Rows from block 11 of a small masked image model, named by matrix and row number. Rows with one number within an expert belong to one neuron, the router's apart. Each number is 128 + 24 x the weight over its row's rms, rounded and kept within 0 to 255. All counts start at 0.
Before each expert's rows are labels from the 100 images, of 14848, where the router gives the expert most weight on average: "responds to" is what is common among them. Only what is clearly more common there than usual is listed. The data: retinal OCT scans (Kermany 2017). In brackets: how many of the 100, against the usual share in percent.
# router: slot weights (model.blocks.11.mlp.router.weight, 16x192), inputs 48-95
# up: expert up (model.blocks.11.mlp.up, 8x48x192), inputs 48-95
# down: expert down (model.blocks.11.mlp.down, 8x192x48, transposed), outputs 48-95

# expert 0
responds to: finding: choroidal neovascularization (62 vs 29.3)
router.0 [157 179 107 146 129 117 132 196 135 193 109 136 126 142 110  26 146 109 135 137  95 134 132 125 164 116 166 111 108 100 129 127 167 143 142 122 127 133 129 161 124 114 137 122 151 181 156 148]
router.1 [142 113  81 141 149 145 113 149 151 151 132 130 180 148  94  28 160 118 131 107 151 163 160 136 150 145 142 132  99 125 139 133 120 121 144 162 150 169 128 126 108 104 144 147 155 141 163 136]
up.0 [ 93 112 163 151 110 145 125  86 140  82 140 133 156 125 155 189 124 153 134 136 139 168  79 145 101 151 120 168 133 105 101 105 129 130 113 113 115  97 164 138 124 112 119 122  95 123  49 117]
down.0 [125 126 144  97 143 120 154 118  94  71 143 119 109 154 138 147 128 130 126 136 147  94 117 132 124 160 122 144 131 115 136 152 135 131 131 126 118 197 104 180 110 117 103 129 135 124 127 144]
up.1 [ 91 111 150 158  93 135 139  69 134 114 145 123 158 120 109 185 125 153 155 138 148 123 146 139  86 147  90 112 117 126 123  92 107 112 121 124 127 131 141 116 120 148 125 130  91  95  11 117]
down.1 [131 141 113 122 183 127 147 157 112  83 124 137  60 136 166 177 128 121 113 125  92  74 121 124 160  92 142 143 124  83 111  85 138 117 115 134 123 135  99 153  91 158  94  97 180 156 160  89]
up.2 [122 129  87 102 113  92 130 123 133 108 138 155 129 158 117 139 141 151 113 130  91 134 114 136 141 142 131 141  96  92 154 117 135 139 120 132 125 130 171 160 142 203 113 137 127 148 108 106]
down.2 [119 125 127 135 145 132 111 128 143 191 115 115 127 134 151  85  94 126 101 123 137 161 149 122 129  96 158  96 152 174 117 116 123 108 134 155  92 150 111 126 161  83 131 126  94 141 109 141]
up.3 [111 130 150 103 117  93 115 121  80  92 122 137 181 100 194 165 107 115 106 141 135 103 121  84 112 201 162 165 145 149 152 148 156 131 115 128 106 116 130 151 132 121 112 129 115 139 134  94]
down.3 [153 123 152 121 150 143 133 140 135  93 121 130 104 129  92 148 124 106 101 122 160 138 145 116 129  84 125  77 116  99 146 133 111 122 163 143  98 131 147 130 188 144 145 160 107 124  80 143]
up.4 [141 134 142 144 155 117 110  71  92 152 138 160 173 151 138 142 134 132 145 123  79 171 160 186 115 129 108 118  53  89 114  98 156 118 124 143 151 130 150 145 151  64 130 133 127 124 122 129]
down.4 [173 134 108 187  90 137 119 119 104 144 116 149 145 175 168 152  99 142 106 153  54 166 112 119 153 108 151 100  61 125 138  92 167 135 109 146 113 134 109 133 124 108 125 113 142 131 121 167]
up.5 [ 90 101 131 100 154 132 116 101  97 127 155 128 148 154  62 145 157 133 148 119 168 142 197 122 100 134 133 129 123 142 143 125 131 117 126 110 138 108 175 111 145 162 119 140 136 120 129 115]
down.5 [152 166 115 171  83 115  99 141 143 165 146 131  92  89 107 128 130 177 139 155 160 146 136 126 130 142  93 108  77  97 112 132 135 155 127 141 129 105 109 106 118  96 140 143 129 161 129 170]
up.6 [151 117 170 117 144 138 118 105  53 105 117 162  94 150 111 176 124 130 104 123 104 144 113 136  99  83 101 164 104 104 147 117 132 106 135 128 103 148 120 134 132 156 124 145  99 114 129 121]
down.6 [122 132 146 127  89  99 120 138 162  88 113  87 137 121 113  82 136 162 119 108 148 122 143 113 109 150 147 108  67 131 140 139 139 147 140 165 137 104 139 100 132 117 101 134 133 123 114 124]
up.7 [117  95 141 104  37 147 118 114  90 100 135 101 154  97 176 134 118 133 160 152 112 156 137 141 121 137 111 125 125 167 107 138 130  90 116 134  88  98 125 115 145  85 133 140  81 125 125 154]
down.7 [141 122 140 110 179 126 138 150 142 153 134 178 140 151 143 146 112  98 140 114  86  95  65 104 156 142 152 131 144 111 115 105 153 127 156 132 156 140 154 156 123 195 134  90 193 139 147 115]
up.8 [133 139 164 101 126 132 109 125 135  74 147 161  88  97 126 189 123 107 111 139 148  73 106 130 154 122 117 115 114  99 118  85 125 122 111 136 106 107 104 126 148 130 155 129 142 132 141 133]
down.8 [103 117  59 109 111 120 149 126 158  86 182 102 171 185 168 108 165 140 153 125 134 143 159 142  90  97 118 172 105 120 107 175 138 142 145 141 160 104 131 153 103  84 105 116 111 137 143  86]
up.9 [129 105  96 144 118 142 128 103 126  63 142  93 164  98 125 167 137 144 129 133 131 104 119 145  91 197  73 108 149 112 130 142 119 136 106 142 151 141 133 139 122 137 106 101  71 104  26 119]
down.9 [ 83 116 139 115 143  97 160 141 127 108 132 129 115 160 188 147 138 124 122 124 108 127 157  78 139 135 193 139 106 128 121 108 137 129 131 129 152 136 106 129  75 124 118 120 165 155 183 136]
up.10 [135 155 124 135 102 131 150 144 164 116 131 153 140 145 147 120  99 126 138 159 165 146 112  84 160 133 131 133 127 134 130 105 154 139 105 143 154 150 131 136 110  95 115 118 142 136  98 134]
down.10 [118 131 122  98 162 169  87 101 118 157 112  67 108  96 118  95 124  95  89 117 137 140 138 107 136 104 132 148 144 202 133 121  82 120 158 151 114 117 125  91 160 139 120 155 128 127 166 124]
up.11 [103 115 187 142 142 135 114  91 131  98 130 124  92 125 108 159 105 119  96  88 162 110  99 103 123 119 114 121 123 126 127 128 126 125 118 121  81 104 108  96 108 126 147 137 108 110  87 115]
down.11 [105 138 119 146 123 147  98 112 188  91 106 101 144 140 163 120 168 135 123 127 114 105 163  88 107 156 130 138 101 131 162 126  83 138 135 118 153 138 137 171 124  87 102  98 145 128 143 141]
up.12 [130 107  80 120 116 148 135  88 163 172 126 141 145  99 196 123 138 147 149 115 123 140 146 113 113 118 137  98 124 170 115 195 150 131 129 150 121 151 150 109 127 167 113 120  97 112 118 157]
down.12 [139 104 133 111 172 160 148 113 125 132 152 103 154 112 112 109 143 101 142 128 127 159 123 129  96 116 182 111 139 144 104 131 110 132 136 138  77 163 133 103 165 120 103 124 106 147 107 120]
up.13 [123 129 160 149 125 154 106  59 114 101 136 117 152 142 154 167 108 140 122 111 163 168 104 105 117 120 168 167 101 113  98  93 131 142 115 130 105 108 103  99 104 103 146 125 102 118 127 126]
down.13 [131 144 153  71 158 130 135 134 131 109 120 120 110 149 168 111 127 119 131 148 103  87 114 139 127 168  87 153 127 130 145 141 114 146 124 137 128 162 153 188 103 120  91  85 157 130 137 143]
up.14 [135 160  96 131 153 107 137 132 172 123 114 127  92 144  99  98 122 171 141 119 126  80 123  94 121 121 162 136 152 127 152 144  86 160 141 139 159 161 159 129 126 179 127 117 163 116 168 109]
down.14 [140 147 150 116 131 148 152 124  96 112 162 137 142 127 154 169 110 115 113 161 172 174 126 150 126 119 131  79 164 127 116 114  98  99 117 103 101  95  92  56 140  99 101 182  98 132 111 163]
up.15 [114 109 118  95 184 135 134 121 113 136 133 118 121 130 127 104 140 125 116 109 147 131  60 122 102 155 116 163 145 151 134  96 142 133 135 141 131 121 104 127 128 171 113 126  80 137 101 130]
down.15 [102 162 149 122 120 118  67 149 176  61 134 137 102 130  93 167 133 108 147 168 101 137 115 111 150 149 122  98  93 153 129  96 129 152 137 114 150 133 146 113 103 129 103 128 126 149 198 157]
up.16 [135 156 122 134 137 125 117 132 106 110 133 109 150 174 139 116 131 135 146 134 145 165 180 121 133 112  94 117 112 128 122 117 165 121 122 143 149 123 123 145 141  82 129 124  99 129  88 102]
down.16 [135 127 143 108 120 123 128 114 102 176 109 176 109  82 136 174 123 116 136 166  89 134  78 145 143 166 110 110 100 102  75 130 159 123 107 122 158 122 127 157 119 155 154  99 176 140 167 174]
up.17 [107 136 188 123 132 122 118 124 137  89 145 144  80 111  90 147 126 105 119 141 104 116 100 147 144 130 104 103 139  90  87 101 122 139 111 127  85 113 129 124 129 152 125 137 144 132 126 131]
down.17 [131 100  75 135 122 108 128 130 114 158 121 133 167 210 176 107 123 154 117 123 130 108 188 156 113 108 137 150 122 130 161 195 115 142 126 138 149 146 146 158 100 100 149 112  85 123 107  97]
up.18 [118 126 129 122 166 101 146 150 127 139 129 128 110 153  80 135 138 130 135 115 185 143 113 141 145 175 124 101 128 164 126 101  96 112 128 109 130 154 129 151 123 209 131 128 132 120 114 140]
down.18 [162 129  91 147 118 147 141 142 120 162 126 108  99 106 127 128 137 163 130 144 113 101 173 114 110  86 155 118 100 109 165 144 119 121 127 143 101 132 105 124 156  76 157 142 112 165 115  86]
up.19 [119 168 166 126 146 130 131 147 123 182 126 134 130 143  92 107  96 118 106 120 149 150 117 144 116 122 124 161 116 117  97 127 107 135 132 107 165 153 178 127 132 130 112 147 155 136 151 128]
down.19 [151  84 124 122  88 121 105  84 154  83 118  95 100 128 111 179 161 134 112 137 128  93 172 135 104 129 140 141  85 108 117 108 134 144 122 134 123 103 124 121 114 101 151 142 112  81 148 143]
up.20 [124 135 131 173 141 135 107 109 144 129 133 132 111 143 173 131 110  99 129 134 149 156  84 113 110 104 137 142 124 148 115  99 140 127 136 140 130 114 106  96 121  58 124 105 150 153 158 170]
down.20 [147 153 151 103 107 155 136 133  99 145 132  99 150  90  86 102 117 125 109 126 127  99 129 161 125 193 100 122 150 144 165 125  94 137 125 119 108 155 127 130 160 164 138 177 101 112  84 103]

# expert 4
responds to: finding: choroidal neovascularization (86 vs 29.3)
router.8 [145 168 113 130 160 126 169 174 146 183 128  94 174 151 111  66 153 119 163 134 145 129 158 120  91 131 126 122 136 128 159 126 141 116 135 107 172 146 109 108  97 124 123 117 140 101  28 107]
router.9 [107 144  81 127 147 134 131  95 133  55 174 127 110 140 139 174 126 150 178 151 140  98 139 149 130 151 134 119 118 108 121 117 145 132 108 118 107 104 141 115 135 110 142 105 144 124  89 135]
up.0 [119 111 157 154 110 118 115 100 186 120  94 107  82 117 130 160  95 158  86 102 134  69 126 100 173 148 123  91 133 110 141 126 157 142 102 127 131 131 112 117 134 135 130 113 114 125 116 127]
down.0 [155 143  78  86 112 148 118 202 103 151 173 140 138 137 135  95 145 108 157 165 164 128 118 112 105 131 133 111 128 136  99 151 110 121 101 162 170 128 104 144 124 132 167 106 166 127 171 117]
up.1 [122 112 127 161 106  82 105 101 119 130 122 134 130 106 133 100  86 128 105 127 136 161 103 123 125  99 183 211 132 123 135  85 137 116 122 149 100 148 109 109 127  83 115 127 126 118 171  81]
down.1 [ 97 130 161 116 132 178 156 158 128 145 112  93 134 129 114  95 157 101 109 148 154 110 169 121 144 147  58 106  64 139 150 158  92 135 177 139 152 152 111 148 116 145 120 121  89 147 155 138]
up.2 [126 108  49 103 187 132 125 162 103 120 128 128  93 179 140 107 136 128 122 113 104  84 185 148 131  73 113 157 139 121  94 130 136 107 124  98 118  98  84 149 105 160 174 132 129 126 173  83]
down.2 [116 162 183 129 111 121  83  92 138 154 118 187 123  78  92 131 122 151 140 134 174 133 103 159 110 128 142 109 159 145 173 104 106 174 140 151 114 135 160  98 176  84 119 131 122 121  60 135]
up.3 [133 137 172 181 115  56 132 142  78 119 121 153 120 136 150 125 121 143 122 105  88 149 134 121 161 140 138 111 100 133 186 124 150 137 126 118 121 142 111 143 106 181 150 124 149 117 108 150]
down.3 [149 144  92  94 168 155 112 132 147 106 138 117 106 132 125  89  96 107 133 151 118 127 128 121 137 121 119 140 186 165 111 147  84 116 119 138 133 115 179 104 136  74 105 126 154 142 120 144]
up.4 [134 113 123 110 151 118 150 103  95 116 107  94 124 161 196 139 123 127 136 120 116 143 122 151 127 114 119 191 152 138  86 106  81 120 134 127 131 110 143 158 115  96  81 136 168 116 113  91]
down.4 [137 147 142 144 104 174 134 148 138 141 143 174 146 101 115 153 135 109 177 129 119 129 114  97 107  98 144  98 119 126 167 153 184 107 137  83 146 137 107 151 142 146 138 134  94 140 128 136]
up.5 [134 115 121 133 101 146  92 120 124 112 132 118  80 162  78 156 105 143  98 105 120  94 110 134 142 124 148  87 138  74 118 132 131 137 122 137 102 119  99  91 110 131 170 128 144 120 148 163]
down.5 [128 140 139  95 133 131 148 153 147 138 111 104 185 138 148 114 136 141 130 112 149 153 125 108 117 142 129 125 130 144 120 120  94 146 135 121 186 175 135 149 122  92 101 125 139 107 127 107]
up.6 [136 169 137 104 186 135 118  97 118 104 133 107 143 150 144 141 116 131 153 123 151 109  70 162 147 132 114 144 122 162 132  86 122 127 118 105 139 125 152 105 110 131 107 132 191 155 130 130]
down.6 [113 118 112 166 123 135 118 113  84 155 143 157 115  80 113 144 121 120 135 114 123 113 177  91 110  80 148 127 153 150 126 170 129 110 110 144  87 149 115 104 156 116 141 115  92  95 133 134]
up.7 [131 136 141 100 156 140 131 171 174 169 139 153 165 113 128 146 137 130 122 118 110 113 141 131 158  97 134 103  95 109 108 152 140 119 132 147 126 124 140 150 128 103 155 144 142 139 168 122]
down.7 [179 122 171  55 158 129 138 126 153 118  98 132 157 117 126 128 134 130 165 123 109  96 117 121 111 132 141  80  95 116 126 146 141 132 125 121 134 161 140 160 140  91 127 144 115 174 173 112]
up.8 [156 104 170 142  94 118 150 158 145 150 130 161 138 109 137 157 152 124 126 133  98 164 179 120 178  86 196 111  78  93 105 130 145 134 140 123 155 118 109 149 142  93 152 137 129 152 185 138]
down.8 [113 104 126 123 118 148 136 122 147 170 135 153 127 111 182 158 142 101 140 118 114 128 123 130 158 133 159  74  96 118 103 125 109  95 135 118 149 129 140 118 154  91 170 155 112 140 150 122]
up.9 [120 127  80  65 179 106 146 135 113 150 139 117 111 125 104  95 150 101  86 125 105  93 153 109 118 128 103 130 112 101 158 116 129 137 134 116 129 157 156 153 123 160 134 153 146 163 130 129]
down.9 [137 155 190 171 112 147 136 108 174 147 118 138 144 150 157 130 143 112 139 112 140 163 135 120 147 152 160 124 143 158 116  99 128 120 151 162  90  99  60 130 129 100 149 109 111 111 110 161]
up.10 [112  92 114 114 128 119 120 114 135 141 122 107 143 106 155  93  96 139 126 125 127 108 108 177 116 107 150 125 170 116  88 152 115 127 120 122 161 134 155 131 137  92  82 111 142 113 131 110]
down.10 [123 133 110 136 104 120 103 184 129 103 125 156 117 115 124 162 107 117 103 166 122 176 167  94 157 140  87 146 116 146 165 134 129 127 114 136  62 129  88 143 124 139 168 132 102 179 122 148]
up.11 [105 133 143 110 145 116  96 166 152 143 132  91 110 106 162 110 123 148 114  96 138 173 101 160 142 121 111 105 113 163 138 108 123 145 136 124  99 165 123 107 123 134 113 119 132 148 162  77]
down.11 [117 111 162 151 108 132 188 114 173 122 133 147 134 133 125 166 122  84 144 103 103  54 135  93 124  79 142 131 138 159 121 129 124 123 132 128 166 106 169 182 138 119 130 124 141 108 117 144]
up.12 [136 132 155 173 116 113 127 130 162 125 107 137 102 143 104  79  94 113 115 124 131 145 133 102 142 109 177 141 118  94 139 119 180 133 142 150 125 170  96 120 133  60 109 105 106 147 165 114]
down.12 [ 96 137 151 123 122 133 131 151 118 120 119  73 143 124 134 122 116 117 128 130 160 117 133 138 134 127  64 181 102 135 154 154  50 127 149 136 136 151 160 139 115 154 121 162  63 125 168  99]
up.13 [151 133 113 165  97 176 110 198 102 171 119 149 142 126  97 101 110 121 111 154 167 122 140 114 160 103 133 138 122 128 115 188 167 135 112 119 108 133  98 129 121 152 128 128 107 135 138 174]
down.13 [116 113 104 105 121  73 109 104 144  96 121  85 121 118 154 152 131 164 112 118 113 107 158 159 144 190 119 141 169  82 142  89 109 160 142 155 101 122 114 155 132 145 143 124 188 104  87 127]
up.14 [128  95 135  76 135 174 149 114 159 141 140 108 118 126  90 101 167 123 128 129 134 181 174 133 107  90 161 130 175  99 157 134 102 116 157 126 177 153 146  97 146  89 107 152  91 143 154 140]
down.14 [125 129 140 124 104  87 116 215 149  95 145 155 137 155 142 162 126 120 107 140 131  95 121 117 143 160 107 119 108 157 132 119 117 141 102 140  86  88 113 166 104 135 130 102 128 157  96 142]
up.15 [116 131  73 101 169 130 124 113  62 128 107  94 121  95 151  92 139 123 128 151 125 140  97 189 112 145  66 144 136 137 109  84 133 121 127 111  76  96 157 138 126 124 121 140 176 131 143 123]
down.15 [119 112 138 151 114 135 161  82 143 150 137 149 159 141 102 127 126 123 167 105 123 117 167  87  97  88 167 168 117  97 161 144 133 132 137 100 119 129 107 155 166  89 150 149  84 113 108 120]
up.16 [150 155 114 156 169 154 131 163 144 136 128 160 130 175  82 114 129  98 143 135 148 150 189 138 146 109 116 158 138 111  50 110 133 118 127 124 129 135  83 138 112 124 128 121 111 133 150  83]
down.16 [141 124 135 105 132 155  60  70 111 160 149 163 107 134 142 113 142 157 108  92 109  90  94  87 110 102 123 111 106 190 201 117  92 143 147 131  95 133 112 107 139 130 117 122 119 137  86 142]
up.17 [160 154 167 114 147 111 124 113 133 122 108 198 147 128 140 169 161 155 127 139  88 134  87 120 131 146 134 116  93 121 178  88 172 147 117 140 173  91 185 153 166 109 112 165 133 150 134 143]
down.17 [114 157 118 163 111 140 145 115 108 144 137 101 105 146 109  82 148 101  80 113  94 142 137 153 114 129 161 125 150 129 102 129 168  93 139  97 146  84  83 103 120  95 106 149 141 137 154 118]
up.18 [120 110 123 176 114 150 121 151 121 133  99 141 106  83 156 157  74 149 140 130 132 154 158 171 128 140 151 156 157 154 151  75 143 117 136 113  86 117 157 114 136  96 148 138 108  95  90 151]
down.18 [146 156 110  69  92 110 142 103 121 101 152  89 146 159 101  98 152 126 127 154 123 120 124 112 139 144 107 107 103  91 111 197 126 153 152 141 143 170  83 183 119 139 156 132 108 133 122 123]
up.19 [156 128 144 133 123 135 143 100 151  85 121 138 117 132 139 119 137 149 160 126  92 163 153 170 112 102 116 196 169 112 138 140 154 132 104 124 138 120 177 182 125 141 107 133 110 118  96  58]
down.19 [137 135 126 125 106 155 143 178  83 130 112 103 118 116 130 103 140 103 111 151 133 138 143 130 147 123 108  85  99 130 119 150 132 124 175 113 121 134  69 123 107 117 138 144 127 132 150 201]
up.20 [128 128 147 148 137 132 141 128 137 118 118 166 124 133 179 151  89 129 150 117 120 135  93 112 179 105 116 135 129 182 139  70 119 105 116 109 148 114 154 155 142 157 134 147 165 126  88 121]
down.20 [141  90 133 149 175 144 157 128 115 157 130 110 103 162 105  93 117 110 129 108  85 147 130  99  98 109 128  76 102 130 103 154 137 113 128 128 100 168 112 119 101 114 101 109 147 151 161 141]

# expert 1
responds to: finding: normal (79 vs 51.6)
router.2 [112 129 100 139 116 159 146  95 159  80 159  83 118 166 100 168 141 151 154 135 118 161 118 139 131  88 135 128 128 119 153 145 112 143 119 114 143 112 100  86 114 154 150 128 129 161 152 113]
router.3 [123 139 144 131 132 134 144 147 151 181 157  85 177 150 131  95 139 127 133 109 152 106 106 131  89 146 181 183 119 127 129  73 109 157 125  94 171 125 124 122  97 118 137 136 131 101  78 130]
up.0 [116 152 102 151 162 120 120 132 169 107 116 171  68  99 143 145  89 144 124 146 156 130 119 122 133 175  75 138 136 103 134 109 137 153 132 115  95 146 113  87 132 138 117 139 133 121 117 119]
down.0 [140 125 132 106 118 143 178 115  83 131 160  65 139 125 129 136 140 110 129 125 126 165 130 157  97  92 143 140 135 164 144 159 120 116 165 153 161  98 153 155 125 109 135 132 110 147 152 130]
up.1 [134 113 124 102 107 130 132 102  96 165 122 128  72  89 114 106 128 105 119 142  57  92  89 107 137 119 165 141 131 101 111 108 126 113 121 111 127 104 140 150 136 111 156 147 162  95 151 173]
down.1 [117 145 111 160 117  91 146 130  95 132 133 139 169 107  89 108 118 113 138 102 184 155 129 146 117 148 103 102 116 154 133 122  72 102 180 197 115 152  86 101 130 146 124 108 112 145 101 114]
up.2 [112 119  91 117 108 116 132 144 163 159 130 119 169 126  79 150 129 143  92 111 130 174 134 130 145 165 139  51 109 106 147 168 125 133 114 132  98 128 105  87 119  95 128 124 106 130 136 173]
down.2 [131 149  92 136 107 118 134 149 108  96 116 129  97 114 135 134 121 117 131 164 116  84 126 115 153 144 143 148 142 117 117 112 100 139 138 145 142 113 110 204 102 138 129 135 175 116 137 112]
up.3 [143 112 156 142 129 153 103 128  98 139 135 119 114  94  99 131 164 111 129 128 127 195 116 143 130  89 143 122 102 145  75 110 108 143 146 110 132 124 150  77 124 139 137 144 170 140 122 118]
down.3 [126 106 101 123 126 107 111 144 165 114  95 118 159 145 124 131  87 112 152 150 112  83 130 102 133 168  91 145 150 131 115  86 105 135 143 120 119  73 124  88 147 139 140 105 124 117  91 133]
up.4 [152 155 127 133 122 134 118 127 146 157 122 125 111 119 107 152 127 117 112  97 142 178 115 125 116  73  97 170 138 158 133 124 138 128 145 124 162 180 109 148  98 156 112 115 108 100 136 126]
down.4 [121 136 134 152 118 104 119 102 148 137 115 149 139 135 158 110 100 116 146 142 129 106 137 108 131 170 146 109 124  85 114 150 134 133 120 140  99 101 143 127 142 129 112 154 130 128 109 152]
up.5 [123  80  96 131 182  87 122 127  78 160 131 123 135 170  93 149 157 114 120 111 102 197 201 155 136 120 153 165 133 175 101 136 117 131 136 131 130 128 155 131 126 105 139 130 136 128 121  78]
down.5 [130 164 113 137 119  84 130 131 182 153 132 150 116 118 139 121 157 122 144 139 108  68  98 131 163 143 107 149 146 111 137 123  94 162 155 112 151  85 115 122 136 145 132 116 135 143  98 135]
up.6 [ 93 121 135 127 119 134 124 134 140 107 148 102 104 153 146 140 109  95 119 132 143 142 130 130 142 184 134 152 124 119 100 119 102 134 131 126 108 123 118 107 119 125 159 118 171 144 131 135]
down.6 [123 144  90  84  90 126 139 118 122 123 133  73 123 128 160 136 142 139 147 133 109 120 122 135 113 119 128 168 140 169 153  91 122 134 188 138 169  94 129 139 138  95 140 146 116 140  78 147]
up.7 [132 112 153 109 122 114 122  89 160 117 144 128 163  92 143 160 132 105 123 148 129 123 113 120 128 164 193 128 106 141 137 157 139 142 123 155 143 100 106 128 128 117 101 111 135 139  91 124]
down.7 [147 163 132 132 137 157 100 153  89 133 146 110 103 189 114 175 174 131 134 166 111 126 107 169 136 116 106 187 132 174 149 106 130 142 151 133 136 107 132 127 175 149 180 131 125 144 126 125]
up.8 [163 137  52 151 231 129 128 131 147 131 117 132 160 174 113 140 112 138 120 134 159 111 134 103 149 105 131  98 165 136 164 152 174 114 123 129 160 130 125 132 136 147 101 125 106 149 170  73]
down.8 [ 93 102 128 123  98 114 110 143 117 143 109 154 150  97 126 143 167 134 112 147 104 129  78 153 125 135 121 139  90 130 129 101 105 138 118 146 111 115 141 130 144 154  95 133 118 142 146 155]
up.9 [109 119  67  85 187 109 121 154 107 149 120 114 118 131 159 147 133 121 104 102 118 156 181 113 118  99 107  97 146 150 158 185 117 125 123 116 105 119 129 158 126 120 104 135  97 130 156 101]
down.9 [119 137 143 183  96 117 131 134 150 128 106 136 139 119  89 151 139 128 101 120 185 129  67 104 180 108 121 154 139 118 109 112 135 168 112 146 138 122 137  99 105 105  91 108 125 133 163 150]
up.10 [ 96 103  54 136 133 103 118 133  90 120 120 147 142 104 173 124 109 148 147 135 108 126 148  84 145 144  70 122 122 145 150 109 139 117 116 110  86 107 133 111 154 139 140 140 103 137 202  90]
down.10 [130 142 142 134  99 111 130 114 112  96 126 100 102 144  84 176 157 117 152 134 163 137 132 143 145  99 112 164 145 180  89 145 135 144 137 143 139 110 129 140 122 143 154 107 119 112 122 138]
up.11 [112 141 123 124 102 121 116 160  86 116 120 129  71  89  86  93 129 147 144 150 142  85 100 119 142 124  77 132 171  92 144 135 129 116 119 110 104 126 142 110 112 156 141 130 150 146 147 150]
down.11 [150 122 118 145 122 137 161  95 113 113 140 121 149 123 125 136 148  93 125  84 119 153 155 141 123 111 156  99 100 169 124 113  80 106 162 169 158 146 116 142 133 115 168 134 132 106 104  87]
up.12 [122  85 112  91 130 104 118 116 101  93 138 144 129 164 106 136 104 137 127 144 142 124 118 107 154 144 133 164 123 120  92 106 130 126 112 113 103 112 183 122 129 130 169 143 165 143 117 106]
down.12 [140 158 125  86 142 130 146 111  91 130 156  75 103  75 160 113 115  92  97 153 120 135 126 146 130 115 115 145 174 163 131 115 132 155 171 152 149 101  97 142 157 118 111 127 107 115  95 121]
up.13 [136 121 101 143 127 135 118  84 128  97 126 206 119 130 170 215 112 121 121 106 116  45 125 107 134  97 115 110 107 122 129 128 161 127 110 138 128 120 150 113 120 159 158 134 132 123 117 127]
down.13 [152 160 153  71 151 100 132 159 170 119 126  58 126 109 117  68 125 142  93 139 166 151 152 147 131 173 106 148 173 135 149 148 115 124 120 132 169 159 144 168 138  70  81 107 124 131 140 153]
up.14 [147 133 106 128  95 121 119 163 131 128 115 165 108 103 139 128 101 158 115 140 103 108 111 128 118 102 136 144 141 103 155 125 172 139 129 146 119 129 125 117 145 105 129 111 124 184 107 169]
down.14 [107 113 127  96 151 152 127 108 180 135 137 103 118 131 113 108 124 125 147 111 123 148 176 143 123 133 113 115 159 153  96 116 102 115 104 112 100 172 179 177 105 124 134 107 173  89 139 111]
up.15 [155 131 126 147 109 114 140 122 164 109 124 193 133 122 145 170 148 165 115 116 146 111 110 123 132 108 103  85 133 142 159 165 161 140 119 117 134 120 108 136 130 140 134 128  75 112 113 140]
down.15 [108 119 143 114 126 142 116 144 109 126 112  92 135 127  99 101 131 116 114 120 141 168 111  84 125 137 110 135 135  94 119 105 104 129  88 131 129 149 178 146 121 115  59 122 129 146 146 154]
up.16 [149 129 112 162 148 134 121 107 134  68 120 159  58  72 133 149 147 148 162 129 105  85 130 141 125 137 152  96 111 111 141 181 126 123 104 136 121 109 131 111 131  99 155 135 125  90 152 117]
down.16 [131 126 140  95 113 152 132 169 133 160 127 119 245 166 112 116 136 115 123 123 176 193 103  74 125 131  87 138 158 117 121  84 144 112 122 116 132 120 121 151 124 155 106 128 160 160 145 144]
up.17 [126 127 134 116 120 156 118  99 126 149 140 139 125  22 116 132 133 118 134 118 123  81  66 135 116 160 125 148 158 127 124 110 129 127 123 148 148 135 115 124 136 147 127 129 128 107 145 194]
down.17 [ 81 160  96 154 101  74 159 127 101 140 115 122 156 145 115 110 136  96 132 121 128 180 115 116 113 133 138 154  95 176 133 133  91 109 142 163 129 119 100 148 123 128 138  94 130 161 124 130]
up.18 [151 130 158 113 143 148 137 119 168 106 116 156 135 145  81  91 114 146 114 138 170  95 169 111 115 147  80 134 143  89 191 151 132 123 122 133 112 163 138 143 136 117 109 137 122 135 129  45]
down.18 [ 77 129 109 159 141  92 111 165  93 129 127 121 135 125 145 128 160 111 151 136  69 110 141 152 150 107 146 124  91 125  72 108 102 112 140 145 191 101  73 129  79 123 166 112 138 154 163 169]
up.19 [138 117  84 143  81 141 113 122 110 122 125 180 182 126 118 149 149 133 121 133 135  92 176  72 141 120 154 116 106 104 150 171 149 118 107 131 105 121 138 126 138 139 128 135  95 127 135 155]
down.19 [155 140 168 127 143 131 130 134 151 114 113 100 102  91  97 129  94 110 104 126 142 151  91 149  92 180  81 113 179 121 108 123  98 110 149 122 115 153 110 155 136 138 112 128 146  97 101 115]
up.20 [122  99 123  94 149 100 133 122  59 151 126 140  81 142  89 110 107 140 128 144 127 154 184 148 145 109 120 150 157  94  93 155 117 129 124 127 155 113 184 147 135 113 136 124 144 140 116  74]
down.20 [151 179 128 141 122 122 145 160 149  81 125 111  68 112  47  70 111 134 125 122 138 150 141 108 176 140  65 116 129 108 148 160 109 152 161 152 150 101 105 127 122 115 115 139  87 145 108 133]